Weights of a small masked image model: decoder width 192, 20500 steps.
Rows from block 3 of the encoder, named by matrix and row number. Rows with one number belong to one attention dimension. Each number is 500 + 25 x the weight over its row's rms, rounded and kept within 0 to 999. All counts start at 0. Numbers have three digits each. After the name is the row's rms in percent of the matrix's.
# q: attention query, key and value (stacked) (encoder.blocks.3.attn.qkv.weight, 384x128, the q third), inputs 64-127
# k: attention query, key and value (stacked) (encoder.blocks.3.attn.qkv.weight, 384x128, the k third), inputs 64-127
q.16 098:518547464503493494478540491524440456521452508505496476492487501478493494522499509515496523506518500495499501474474480484514514492495469455559496512488513492518543487532479556469477493527495497
q.17 108:513512492475523532515512509492534527501493515502473433498480481520520509502478470483524477523539491510514458483494482520496498509493501548481480480551462508504500443523520553508482498463489512
q.18 100:489489496524503449475550488455492535469546524504496480508505500473487445516511493461462494486513503498521522523564499523450514481503476530506481479480499490528499514475528468470520555487510486
q.19 105:518519502485470518510494482502485497522483496494512493465534498484501488516492453531518500485503477490516501491479477502520479532470476494505483511512471531468512481525471511514506475479492508
q.20 104:499481486475538513536492483468479503533531477469464460466497539525518526486498507474489559479490482532480510509454530488501495510504481529471440513519526502525536495462523473482513463518494518
q.21 099:490493484504542486490508490439495491522537472537513492493477443514522488538536501532537534492491502513526499468537481508524485507532487493483487528477510513488524494521501515514486495481503524
q.22 095:525491478494514498473497524504467482448462512484522490502506521516466508486493507531514487517512534498482528475518469519473500433534513490507504509493498539484517508515478523483424548486491465
q.23 100:496496521511489506456523486450529491494504540449535509497525488495500512453476492476507455499491514510457499486526503492520512517493533466520508534484501477545510529549486485511478463475545539
q.24 087:495494495485494473557462518513498460524506569484472466499486474530509530473480503452499506465505491452534535507523477467531457502481521473508504489476492484514537482483495467514500492524495518
q.25 107:474481504491494490531510510506467487471554502482542519469497516542474517495510499501514532496517435458492490488516501480477502505508485527509522473502520519520533519472479464479526485474550492
q.26 096:547518465526488485480524499466479515468464452449486474480497522541473495516484465516569457471521514478513495497469518484550513474503512505456489477479538501511503506518515500467491480486484489
q.27 106:516512455494525505533455450492471443469470495522495549513511493515480533549473564490500481478530522527480490489499487509527499524495505501509490548452530489473506545502537511495529465519515506
q.28 095:464486525540501529506504466505545489464506457502486511523499531469522476498518521537491502472504495502567534529524509466522480515545461460536492491496489470459467493530473473510472520480544481
q.29 102:485483544512539508539529478507467492476515471527509519499518495531511506457471483510485524516457508550509451503567503511464538507462496555517522523501473513485512512485475478531475463545514466
q.30 107:510534516511469490450497521492457496461467480494542518513456504456493490495498518469502500519500435524487482471547507492536465493522473492528504496546552516494478513488469507510444476500520479
q.31 104:532474515544534510507525504504506499485486496473512510490477523530485522487506474472521520536497543518502493509556502500529490556507482523502399513535523534468503503539498520511506478502512519
q.32 099:499505506491513525536530477488517466518508448496511480456472523517520476467518518520480482532515508509476456474511525490518550495510486461482505494485537509532518502504552478556487443529491520
q.33 092:549487461502480518468479522501503483533506463473541464490508533519507505459580493505519518497480454500519531539488476531547489529483492500506517487480521464491537463512493456508477514493541480
q.34 096:511475481524489476478512504499448520542492525524531506533497473517539453506493475484499497462508519485476487522539463504515500536490519518489466512505481498499549518523484482508500480548526527
q.35 105:535438503516491492569468501515467526483496527524565511542472500517503524497472502488527494492526505468485484505497471519520466540510510517522489513498508486511498465546481521512507487508487502
q.36 102:498545484475509548461506508515520483530494553466558518494481521470445481527523506524537473500486503501535527503508503479498513505506496500477490491503489493486510512515481510491481463485514508
q.37 094:483513502550501459493504497494523484453514529542485505493520479470559457477523479464497496485539528494524525494558483479496500514515511498486497555530504518522524503498493493455500515505504501
q.38 099:472464489466519494462536498492510504493489520515538460465450528554517458510496534500497494493470537477522465509520504504481480469486486493448541453501510517477509507522505458436485490458549468
q.39 109:519519523503451521555482516458496504491469502492492508479510479504511532543505480539470496454535507495478471466483498517497518479518449525555523509493499503495465495467473510483485529496494497
q.40 102:474497505502500497508497552513519557515455459518551516515505474509520477475528488562488497492484460502519501505488487477501507540501524520504529510531507528536471500477476484515519500530481530
q.41 097:486496503500502487493501551504544518482528497519518503514493496515477513530478525530524489500558542532520452543503508501515466525464489490482507530518484497474482481507522484508525485459495485
q.42 106:464496476497512457506511491510507535521485475480431481501501525514457536493471501518489495500527475448501457494490507544506491547519531470481504534483491489504554478475489460529478534532502483
q.43 105:535491480526532513537479524514509487460493495521540483492474503490474509494541510496475464524516459508517513492528500512496525523510496555480466514459524459482536484470529539507497515529519509
q.44 095:511460523497496538517504571504501526494483471451522509557548478486519490560497546511518455459518527487478501532473538488481460495489525513516492507499480532504527539481458483510488485529505524
q.45 106:485509517528478478524512494497502544518503500498519474505464471508525477511527469527516478501478490478501515502504468486493496476493490505503478509458477554496465491542487548442506503478476539
q.46 105:450521523508508481536520516545512486556530499513468526456531549529493480516473515566525497501539524491515535541481475504499510539501486531524509485530485508476500546515469487480528478518531507
q.47 099:453501517486497513510512491486475532527440486527478534501447502506505517527475506512486530522506563474517497508511485483502497513481541574511495446494510508488497494538459491515523491519546486
q.48 094:506539517491505523466505488517538499484527523501479529511507521469525523485516455460538506484477510446520470494486495492490468471537476520510504460543480454493534508514531478521480505503489511
q.49 101:472523483510508523458500527535494507486458522468534490518478507473519524502452510460503450512484513511487512505489450525524479474504466496513500525489502484524502443519485482488510526480530486
q.50 099:490476487557524482493491472503494509521480537488525488512480485507523479497456523536489508518482470473504467480505532480475512488511512529520500492503504482492445478491444531472458502512532488
q.51 110:486550483505519464508477491484528560555519509490509499494508524521536552496526558488501489507494460494495488526530512488487518544495483484519520455541484495465458498507480475489505470529515514
q.52 101:559488502438526502508454531464527457510472477537476524506546514522484493467535561485501493444523489494489504506481514510489492506458529503486498519462476483503480578466459480486507489475527501
q.53 098:490563459473517453499518493498498489469510491471490509474505514495512467535484480532495493538512520484548496538521520479545485508530523497495447558516475483575519470504457488499500493503525505
q.54 107:454521517442540471523510538500531455532483516505494518493443505477511478447521489487508554527515505486488476526498488532495519510505475489459513480453538497472531466562510502544487514528541536
q.55 105:517533492519514470470493449492500509444500510489518490488472448493458441502504495521517516502481511537459511521509486502487492516470494511495500505452526479496484499459506473483503518482475470
q.56 110:486476489448467495489525486457502481525466455454498467515427484501508481499457531486517468503443499500473483488508512518512518486535509512510502542501455459495480505467470498490492476498502475
q.57 098:518536506508434522522484492507473496460515522494540492494501511487524503506526477458477506501527506511519506544467470523511527470512494514500507518498515456507480478534515489502462496444523534
q.58 091:507533518465486523488506529494535463508532503484483546515481483486519507529523538519487529464500526505513528531508546480495516492485520532502500495484498510480492518501502515468533524531462480
q.59 100:530477489524511446528531526503477466477505502520493491466503533445476483508509501506509498527475532452523482520486535510488501498538509507493493443484484531504515517507538524521497493514483479
q.60 103:527551480506469527503517578500530558497512492503495547500547510508484506491511497538499505443517488510475529478505498539479480495521469494500491485482495508516486474497487536498560496457514518
q.61 099:534492510498461475480510489492479501501483515519493492509576506495546468505478524476454491540518536520459535530503504525506506494485478520553490528525485462543482510516494450496482519534530506
q.62 104:493465505511493475545499499473527542505496510506510526517436508485550540502511487548513505534501554516469486488488484568520501524473488506480465554468521494481467521536511464505526526523492505
q.63 099:473520494510526463565516492478506501474527471465466514507508499475525510487551442551521479474473504478505542508447509483523488512493507491486565480497508457491486495491499555522481544541487529
q.64 103:513538543531508499537508519545476515463537482525471524470503484472478486474487535536539511450492517487520492474479518494478487540542461533510458458505518467479519484525508531498521516518495487
q.65 095:466530512526504487503483522496515485542473459525428490531488493517523478506495435502481553475500506524529455511516495458519512498483545503507477553467552524479560519496500501542525482503506463
q.66 097:494519487490542492499454506473512480460488485578508514503479472487484500537496463524503496490484543467491514536495477486496491502518497531479520512512506563499533479485479473496552543455531511
q.67 090:472515510512494514466477471522479508492476492523520491511503494562498476538542505483538490524500511529486486495507501496494480466526495474493500511493499513492468560504500516459509502468456471
q.68 108:489473477487491504524484474520502511493468496500480472530514501515529472484489490465467499518502532463489511518524510483495508493508484479506493462532476520502522476487494545523496523511433537
q.69 109:482513519491525531485494468521490548517504477493471523488536495493461528534491492532519481470477494522493511517474498512469529534485450540462472502507525478493493503506469462508454542503445516
q.70 096:498527491495524514484494523490476481516519511517553524498486493486501463471500455452533491515533513503460530520486474525481493516494490520484540496449520469481551500463510473512467485496519489
q.71 105:498509531512499535501504487494507504461523492519489503494499534526536518520485522487506549522474535492489529452530537478488511515510516559480421487544516490468541480513468468476483481467497452
q.72 094:501477480522497534501472471508472514483500469489469444497483467477501519515535515506498459487499514504494526470505527484470507516519440527530498512458477493509507503512492585484465482518491540
q.73 106:519534505482501475483550501502544508520536491522510499481468495470489504470510518469484482491496517501554490486457498498502517517490464499468508481496532510529478536539495527448471476525515465
q.74 102:512462518489517515497462512492477514473447476531523492503513508523517478463504497506504469536516441493507452489465493526481529542495529556493520511473549503490492521502505466505509487495512497
q.75 104:505513526448531491503486526513534473515521499487543489517526467486508464538498489459521515534537520493482525557534453518483509461515520491524484509480506467515499505491488486502520531497467508
q.76 105:479483518517509561497490520465514479483483519507485497477494524483511502490495489494487463498503522544466495463489461495476514524495539500490497541536517513485515496470484513523546495515529553
q.77 095:536501518470506543467492494492519544513495473465468494462445511489515506534513514495475460478513514486485495497479476471509543494509490524478511542511524459513512527493520456509472543484504511
q.78 095:497548525470523511499529483478487504486506507512553480533467542514499504527517524501527459522498508540498545545538509492481493523517505489522511469485469520437539510507480474488479532518506498
q.79 105:497547550502521533517502447519505496522480541479466500433550499506560462495512489488510482515508468533504520539485507477488527488503487509481489510482515471538507419512505579482504489515477522
q.80 099:488487472480505495501467510504521494516508524504519510511468512457519507518503502544517515461496527495467535464493521490534463495469449514483477466512550474530536454487488469517500504485494473
q.81 089:510482475524516502514507498472461526512498503477435497476503444497508477486506507478510530535521494512483496468502466501476497494564508510527481528509502501474506507519515449494498497512485453
q.82 102:536494476507507497484446543554474507514462503561498508489477465520500488496502452495489517493511517509515544523502491498500477497516512470532519472429513502486499474528487497500476541500516524
q.83 098:547475485516480481516497466535523525480498476466496474526513498526501512514522495446512533534475480512497488488518479476499507476513514496511486543513533528516489539541481527534467538539523475
q.84 101:471505533507515473473506480436497461482470532495497480539521533502494503474456491516458451521473522511508487552480483469482522501451500521518503489520512550518524472537518474513505492495495480
q.85 100:485569445500537514507528509507486561503501486477488496536478513485489515455500497503508500496496508522522502506513496517490534467525491507502497499550482522505518532491528485477539490527512525
q.86 107:520515490491481529527490502487537479468504503497493519497589563477464523501522457547513479479481464499569473509478500465491544514507497466510464523525474539480490523508530511511484485495482525
q.87 116:498499531554512505517487541531534520490479463521485459514509509489520484507495492486491468486533462500542502439507462530458478520512516494494493489493474520581532491531455504476476517510483475
q.88 100:486486447503497526551442501486513515531499533502500464491487496514472496555471487514540489522520479452521507490484522506508467493490445487467549528523499524506510494502505459488484547508531448
q.89 099:506495546530490532479521499487502475566525557498517487474487520480459486471498533500536534525526504480471499453512498492526520500548498488515505495481514485537451501525536489495492491440483511
q.90 092:512549510504483447513465496494471484498489550530486498496481515513517508480524503489484498472507480472462476508486503488505499485464505446515494519494522543473517551577454553500489496519483530
q.91 094:515514512491478494509514486506459479493530496507474466512482524476504513506545501466461539506495448538490511514497548495487482479536459539478489463414505519495488487471491554477521509504492453
q.92 100:469527521496503506533487526474520482538492546502482472496451498512492471486531491508526505526507489484455506476499510465521481520599497514501532519525483530527494506446499538455503536513469525
q.93 104:520490492497481517522507479519473567535497458483532520508587477501477512490507509529462509523482525498489495510552498470541469532487514504504510543502474450511531508497491467495505501520495479
q.94 104:466484548492489523468519486512492483512555508497515559503476520475499515487477486501509464468492464563483511510520502495509472515496485480528533505454511483500469492523498486484540493462491492
q.95 104:516536479520475495509472560521540548477504432501504511483496511471515547484526544437525525504543523493493495502521505478503516563474483526497457494468524512483460477518513518491504478514485542
q.96 107:473518506491535476471497508537495491479536527485514490481487489466491487428491521467458481510524500537534490495479465509450522520512508471502501537507512498484493520481498471484564491510512519
q.97 095:472488447519544478492545540532504518479525483503480487525508489513494541463494484524496524474502511470500451475498516495472519593508480442467501492493479485499519458479497524516511572495475497
q.98 105:500506525471482526518569488499492528478474515509524461495470467512526535549475522481491452556502485523461482513519517516506484501517505461538527501499474482457485494484490546493505518483513528
q.99 097:500544472493489506517508499492470479512443504474501541550512512498512484520501524502477501539457517535527485495454456472524505529493483480510496517446449523481470484488480535514492465551533481
q.100 095:460473532525502479473510500531547529493501492462544516507505509510486504487451515494533492482541540494513483558493456485470538513500497549495546528482485483455528507468488504468481495496491495
q.101 094:500468516524509469498503449464458513499498511481496445526510518504545488511437496478528481506468480504502454462500458478449479474505522522482513461484487442496491488470521471485533501457494502
q.102 096:511519469512496508512499506540502491509465515517476559476509491483483537475518462503495531511527462518503492539491509496502481506443488550496472483531477483434480504516494498504523502546517473
q.103 102:489508452465496491517505473498503496530490503475470518485446514516536469519539515513516522492468482469487517474502510554468487492474470489493488480494502468487475478534534505527503506498493507
q.104 098:540449485477503515523489514441501492495510480510517495478511501533490483437521487469500489457465490558482483473544501455478518526518500496493481492495514518476541497451484496509490500493486514
q.105 102:468466475498498439492464485530495513498522495509487500530476516505511500490519533493497501495520500473506491524484478478494496498563532513504524510485539507495486472524501465523495521496513476
q.106 099:500474505528499512519504510483496513510536500474506532445473469524489501469529500493469526470477489474455522493491565504540491517532515520487540527532506551533476486523534532482494462489476488
q.107 089:508554541517515483526477502503513502481484530454464540483516521471420527495547485498504503528507497484496484531499515521506540483515514491492493509501507479474537514492488467464505484546476495
q.108 098:492483503485441537479503485488475466501522501505519494480493480481463486492489507454487498505472502530467507536469501505498498477518530541503537526482494502501493550497460473521547526511481499
q.109 089:484493484448487483494514543497492539479501440466503531499504505476510499537543528510492467490457466535497472500473502473481458500508521498480509500500509514526531496503507525480577508469463507
q.110 097:483524488478450502494560458444525478467494504473516488507487507494534519461483504479518493518498472464533494487520522512502534534510519499498498447478496528505545504549483444549503506499490523
q.111 100:476507478516478485498539535504465476496519489476467484525549498506515512475482480475547506540530487528504523473512482483522504440523526518466495509493543546518506473488527525491497472509491490
q.112 098:461503500496512523503515550508477493589485541546519502464459556507514489469521500500514483464456473491496489541478543497486522497521533481489503493527474503490502453482475499497523473489505489
q.113 102:492499532493502474514551467494520504511497531486508526484487504478517486468510477442527506516531484451528511518553494476505477494547552533494488467496507537447507486505516513457520469495457546
k.16 099:479490486467536486511476454498517489496454459517537545448533479518524501491470481467468551481581501483513502523529545520511470511475500481481486471497520559524474477516495504488498502489498467
k.17 096:498497466471519491428474551516502480500489452525544500484480528492488471517489484498516556480480513525513489490556511539479477515512519488490543518497548486487491503513516512512470560487505481
k.18 107:513519546460468522491485520522508513529466491520492468484474480482467544559525548511471503511483559488487489519545479499503514507484539508493525492481462506551511512512494507558518480534499516
k.19 092:451502497498478486491504479470507516526482484494459478504463468488502485518471521492580498492482526521488487491510504539506501461514504507530504533497504497519502482501490491542487472517475536
k.20 106:507520493504473527517504469450498526519523522457501472528453493508487557478492474501500513493520549528506494487470504467423461534524476526528489573503480515447520507501469514520464473526497497
k.21 099:529481494494496537522529508514510481461521487561532487499463516491541519492515528504474510483478486473493485511532498524498509489523509513502546470461460501508489470522501514555505479470484493
k.22 104:507524495491506489524543479506497542492494531485472493476472495503488480466485499522521484479484548441487523512456475498482509515548493558464524489482469493511459487504503527478496495542536479
k.23 103:502473505490487470515494504506473503475518532455542455491530500507495492487498483479471506472475504471492436539559482504510514506490481444486533472506500485548448480489509494509530476533475495
k.24 103:517473476500500506470500488500513483487487512521533507505543495514517524498542513507510507511528496446521496535485486486484520463542483489492506526475506489478477500502483548507522541510528510
k.25 104:520530527500486448516511469506432528502477500513508484448505523500514467532529481468509452474503479515491482525494495509507458498519520500511457489510485489503526532523487490507527516493473496
k.26 096:525549512496515476519505503460499511465519521553503523493505455516457503498505479482545480524452458514492472525510460488473464453511474523513480483513503508470508530488512464514501524532469476
k.27 103:481525468474526510510482522505481459476528494510467520524542495450476498478537521466463515502496533501513524490540509485469515505486508503503473559544512452483547495525490483489503542504474494
k.28 097:464508497492488504461482506526513509516493541416462545525487492540496522502496528505541518487459516491497485507524546517505528514514482491498517531473484505514486482507514515551465497504523499
k.29 103:507536480497482520445502472491498483535493543547503504520536505536478463534532523485512491508507499521446539494487468481576550505487517477525512472453493497458520495502441515513500485501506533
k.30 103:477511473491526494523491542525479510523531522511518503492479498481496557498475497534495546500500526479474494504479478489484533479494513546485514503485544533511470507539513472520542536517473482
k.31 098:488430517511479513517543503504492483524448482542526509519456492505500448485503501478497523501497456502493529500498485491502416502515500468491522517496534509506538454517513517515533499522500514
k.32 104:468506489504478480496521505473492508505479509439547516518537490465454456551503527494523480514511511458515493547467530461501465532527523520466502535546472504480488531470546460493445473485490506
k.33 099:478539484512510470498497500520478524483470518525496516473487533532503531502561457539537505455515499513469485480520490487455492464523496549487458447543471499510477503506528463519463473487491504
k.34 101:502543530515523486508490520519493476476456511502501507469483477460475464489494501476531478494473506496473513464458524504518509524529478497455513509493497520530485533478514469471473519480523572
k.35 099:537536467503472502526550520498485517481481518498501543483525483512507489550525479507486504480514471468479531491510473522513467529494510494500491466463524531490521506495553525476491539492496521
k.36 109:481503553497500522518506438511583516487481501510529505525511552533526514475516490510466495523448523490448531514467496525563521501508465476491513485466508493502485511482501519481501445495478497
k.37 096:461511494498486517526480478469527500484467472530571524496474461508517522495526492507539488522517483515492518456527480450485482461515456473467527510506492544526506485509510476482466481482491476
k.38 098:499484503489509475487484483470450495529514499527500488479485452464535503503508539527435481469506535504509500514488530527519502520469461464480519479478491533502487471522506494479500506530503535
k.39 095:489524478515490538491504526468484497537524505491509443486503514543457542541469508502478505552495536524506446477517490497482489486497480453480527481487488477516448516495513458472507495494509489
k.40 103:497482486480481566524471516520496520513521493492471504527555504474506510510525516492444503530564494513463474494506471481529515536516484477516467495518478466458505520531502468502492486479501501
k.41 098:525522491548525497501508502445480535475476518523494512505512485509518511471535469497520488455464500483532552545513522510538482498521484518513483485520546466456456499503491437472474517521473472
k.42 099:501482471462495491476517479540541503555535522487532531520534496506476480509492516486468491504511566479528465499563498504502497565464475515548480453498510501507487511475481490537503496486494493
k.43 099:527501528514552515512520457506506517479509498442473548503515497496499496556506512490489516527555523484464537488506499482485501473507523507481475446509502471533452463508521495473489478502501486
k.44 095:514545513532535508479476516490513468528502495514475526459506480521485468469512502475474529478488515513518525521501533448466522525486434504478496452511509486499523495480495536577495494517521504
k.45 095:529478527511465467476540508524515475474491488497507481498494488472518518559491503509510498524461470499487494488476538471534499527507497470486511514472496504472522505513441514518502525550493492
k.46 102:542499520506528501501525467483474488510562504503508502500500501521499505504493486529472520528469523488523558497512568527476499524500468537498519551475514493508496531497486480483514506527511500
k.47 098:507530465473496550467516442484514496469497499502519516468488498543509478465499467505534484511472475489464475459520534522509489514518485519513487477516505502470516539529536484504499513510457470
k.48 118:447493511488499477472503489481502499489528499461522460517515499473493519539403476477522534521513521498525488468510489506478514527511472480520523486544520500470517517462458505509546535475514501
k.49 094:500481469512482481493502490496502480519537490527499500497560481534480437468484460500488477463473454512494532504473450488499486518496515485473469510521507526496522451515467484516508475492505500
k.50 097:532527483488505545522489463450518538499523509504507501485459498515500476464504490518546466448490484527466467462469496486511473542450481478483465486519452501528502547503525504513513487478502501
k.51 101:535498474501540531470530498493535513436513460474470519477489490497487480480503510457497515449525524473494517464470510523497470501488491510503507482513515488461540491518534533424513530504520505
k.52 086:542503497526501481556509489469548492492466492473516476518514537472468504506505451468539502460478479473534518453528485466550470494516520522479476484498452498487464519474481446497517477490448474
k.53 094:469536517534501518507451524490504472508470539466452506534528507482550475477506515490466477512511496488500491487500522495479505474477515525472506553494475426492532501469576511498531486531502475
k.54 101:526527464506466531470529512512507502529480480510487477456497491494528505549451512534492521521491530528486491505497489545482493503527509553480484514519480499496473490500522504464478461520504507
k.55 107:528485519521454509504549463551491498494477576539523534499485506572531490529503464514481441521514521556490502457519553505514522459471516517495519489503485490522482526530481526451486501540483495
k.56 093:508479480490498518463529539467510460500526504555510535474484467503518449474542490492464559480459523495486488470529459496512485508526503514499515518512542558495478512527523513488540453517499477
k.57 103:467512513501443505518485494505469515498534471494504445518536500502481495529466494495508474480512445510545520510473493527476479479528550533493515498528489519469500505499486477441542474495530503
k.58 092:488512541487504544508482500458471519490518487457498498512503486482529529509462525522498458476471480482492499505491503485548497546508456503484544514468510520503466471450523491513517520537534503
k.59 101:536519477497489480538489521516490499465491473489504476491507516483521490474496507494532433503511497510498530455492546518508502453439485499484514556502482487508490460501476507519520542495475478
k.60 099:537541473487516459476462498508475497500502520510504470491504434487495509486495509568539537501536476504492483521474528531470481526527510503475475503492544465489527524475498504501480473480494495
k.61 098:540497478493513468530490484504548481551514515472492556458468496526503544495488495465562499517507496511446511479471525474452506493511541530532466503475537543502503506526494513490503460520489474
k.62 100:499504540519556467463529492528512465470522514502549488504524476519483505482465500534485514507522473466515529541530507471482500511508473445471481524479503490528493485505492486476480472474470541
k.63 089:463527515532462526497507498524487495486491528470522551514505520522455496483501534545500488470500498493507497495544501499499528464510460556506512502498514496485521523521464551502460476494481497
k.64 103:464509464506527509471504481514517511491465513505489495498514520494445526514508511515471476519523517487499477488492503459566491459492499552524492481535476501506518515508470468483488529482560495
k.65 106:496510468484512485524464487505493511516517495483477488493495505496470457511490536466518540511466460459514510493498509499508517552492459494491492579494528472524531502501464516493467478508533457
k.66 099:499536471478471513490461477464529502507508511522525464489483538508486528466497486496467510502517473520504509509543462553486464481489534503468527495512488576489529511508503457441513513485483512
k.67 101:516523491485472524471505519474504539462500542473502478472518459487494456529539447509518455526527503484511471525483481513497545479504507501484524490497524497515463479514516476476498490475503551
k.68 103:531460534444507515520535473483536491478548512499492462502539460487541490519486462522476475519478505486501508540516493531516516495532476475472483470515513487502496502483514464483512480494509499
k.69 103:499469527495532473496511474507544475518504532486494525519515496491463529572491517449465500501476484515485485505472569513478493481466477479509474537498470527511513454488484510533485517490519527
k.70 099:467525488445485521531512499494503453526501510496477504467477536459483526513467516504486474520510493527491521514457484495493498524540495478517486509518531505457520509471493475500495495536488483
k.71 098:505503484569519513515502483499510467509540525480525480470533497507501471511504486498443510553495495519519466503454516466497510501475545535507486521526517456524529499471460544512502501541527556
k.72 101:544500442469527535500498497499490500493476503509498469524497511465495489503500516510501472520529499505472471453499446468494514502496527493435487497499506562484481526462479513469504491484498494
k.73 107:572500479515530498481520479504516439520477504544535472526470502533492495496461512512480482445513506441470491496518548488492522461517506497513514491520519475488539515463482482517477488490505459
k.74 093:521452481496508481495455533471530517545491503494498483524499506474470468508478491455516482469498499518498523489505567511486486469536479489499459477473520481508519457510466468508513532471520546
k.75 101:515521572467519480525473522481491525469495561508493507481491512517486468498471451565546515499513496510486508516487501532459467499464467491492523501517517518467493527468514500527511498514519474
k.76 105:509511518513476551537494493540504536505469508477501537494538501499488479543462533458508479480481470478428522489476560497523498532533504509542475475479497516499521504526527508520534499484481493
k.77 093:500537534492498500471546479498531477502518499478501546523495498489514486491487497499517533472494450464484482496492469489503457502527489510512473451513492466462501498465525502514511474492525462
k.78 100:508462477524498481472466487489468517503525450509501457529530498459514521489521471504528515502474483518505525482542510512501479479500451500510552531531499477490458474512499529471474502496500461
k.79 100:472516499491480528514510505485509504498507543482462540472521518488522550492542540502505506500476521460499473539538515453511484475549474507484489506492504505495497491514481490544486496537522503
k.80 094:464492530537484511478480509503487510549497472494542471545511462525502500451515501480475464502500485499448538515486503476490475522552498509535485483495464475478510449530511551459492483483467478
k.81 102:537495482473517510527490494455551501486487497510515464502491477519456504497466534455514515516452529491423427457514490498491503496483500552485518529518510495499474509499512478473555516516523517
k.82 099:473481487535500462516474502527514536485499504539470494509497488496469498530493479498467496464571496521508500457504493482481461510518447481504553529456486558487513517487541497513501510529517500
k.83 106:439520484530529509476499491485476504520483517487466487489518515537494516518495557506504471536494526506499490522503488516573506483512446534500507503507477471489512455519521471540494519454488532
k.84 106:492521479483517517529527457504494481491510520501454494467466533497496513517454482520492482500517462491504489541494502504462564542496488473489522463469514508495501503489531480459516501490546474
k.85 106:484482498539562463470503530528520507489475488510519507461449500512469486497461522483494495503461532491508491494494524455499488451498536506512476502532532483459487484443511508495498547518514543
k.86 099:531521478493506550504527527496485503470483474496508488502501501519459509502511499508499522504498492507506480481475513495463515492503516495476518518516450500503511503448483531504482469494460565
k.87 108:489452504514492574539484548532501519501501504508508458516519504506503497515505506515512524503484537522494459546485503461481510482537554523487505512507525520518519500508491543556480464505581493
k.88 096:462509451496518511462495457523514506510488521511463506497448536483494534522521482524502461481508490475496549486491505488433491505495512503482508496514543523532541492508469489446480493499504463
k.89 086:508464533509476494516535497532511480504474474479505492478477507537477490499496501486473523559492574519503473479503474485534529496552501525528475463495553480513511452491474465510499521530474456
k.90 098:479487499449506505472483500467532491500496534489528479505496480497455534467434468479544505525525497506478570500472473510503519485489534516475497470491468519513479506523507483467519509528541460
k.91 096:521499519481523505542509540502482471550496514459490506478513517489504510532477495498465465520471504513515518494478484505559472494491491508496481493475499546496505520495506480512467474491447501
k.92 099:466478509500491448541466514496482490546530467492484549508521541517474495465488495471486519569526495488464504478523438507529471503537498476496492517491512470528495507530489533537514472505472548
k.93 118:531471536510488514520491461505539487523501516496451511480500518488485485482499446525501480514482500446483553489510488581521472483539527465518537493487472504468506513498501494522514484508483455
k.94 092:512524438553509466510477521534512491498527517498497497482508493417523486543463479490484472469510476527475492505507501515448459510474528513522520510469510524478542513469487436518481494503531514
k.95 089:514557486508469498495543490535503524490484490520518521501501469486503481529524503536508525429471552512489519460520522514515520505507528489473470497506493517534502489467454517498502505516477484
k.96 107:467503457488531511489516454495443514480505581529525495524523501503494475506486490519505469511499492517461490491547484508459456517463496504526561461472479481503505493473500544539514494507488470
k.97 093:534505495563493522463509547496493534466474516527493553449471477503522539472514482462495489527480517513514488477523451488520509500488534507522478496508476462484533555522501551457531472497469535
k.98 106:495512465447514486462538524497498494471493528513534525478494502506499498513487476478498536483468486438556475522486524529488489539494491532502491513516474542543503499508495506503501527508467483
k.99 101:525513510533462499492456518513524553476522532483499502516492513495533439454541496524511529522518546502511526499474513536478490446493487520534504534472502530535479539501507515503526484509489535
k.100 107:539522524496523477524528468483446519514517555447493481490479531457490506519519518563498539466550498550479463473487509470480492542521493492493478524529443485486496461469461509489487525507519498
k.101 103:482547493513522516517486515465513486546519446489542500466458497468485526476540506490489521482508482505477491515507483510491505468531505497509488563474538489490471478508517538531517496479502483
k.102 108:501524540465494514515526516486516497512484545504506482466505500465516511539512536509498481556521534493550462496475490536524515518524492496516496508494506497498547503475546501539470506497534506
k.103 103:515482522542481494469464527496521531472497483482518499531519486514469523513493477466501511525505476449495480475503469478471539547483551482513532498544499502520539537517504496525491492467486545
k.104 099:517485500529480513465546486513515477465480559451526486460517518469490465501486491427493468508497509506494501550528489518524499472520483502544519479531530471503465507525458536488480459522458495
k.105 096:519499486441500532495511510502469501477529511532509501426485474512471523436503518554502492504506487455524470490491566514531511485510522546535508484528531490488492535531457505462500490463484462
k.106 104:494446541485477498477485500517536507500470477541457489477491478501489509506517474434509522530534508486476520466508493484505486530487487505490467490533558509486515539456501490466514545529503483
k.107 098:525499449437495487519496503529521540534479497474477509526489491541505526474498474532480492525483483500499498530489516509465514471456484516489502443490536530477498498497508527503504506519500502
k.108 093:531453519504495461490492500501529500474524495449493463486503535569494481489487471477494432525478513527510486506446521523489473568476479484492503516492505436470501507506522506500492481492506474
k.109 096:487506452474489486497467517481452478465479494479519484489519546500512496489523500491479497520503479453492496530513466491532545485488507510513508464545454522527495518535517533501522510521520460
k.110 106:474540537492501480490503482472489516491500495443509460492522530520519503487454520537496521509498523456475534493538503546495481507511533516502520516500495474487546513508540484546476524516521467
k.111 110:534489494482485534504477509541524500481513521532558515484517487489476498477532534531490500497509510490485496495482531534510478500488466538505555527486526494507477523483535511511520544516500525
k.112 095:502510509470492490458463537468456464537539498516499431539507545523475465476473547488476472509497460524501494511520485526497470479502511520428512506485504461471521505468523538487484495519471494
k.113 095:469478536464513491489531472524503478513510514489498508531529525529522487480519496485513501490513507518498497548505491495532496562541512548519447523468492535483494445473483503514484497502523525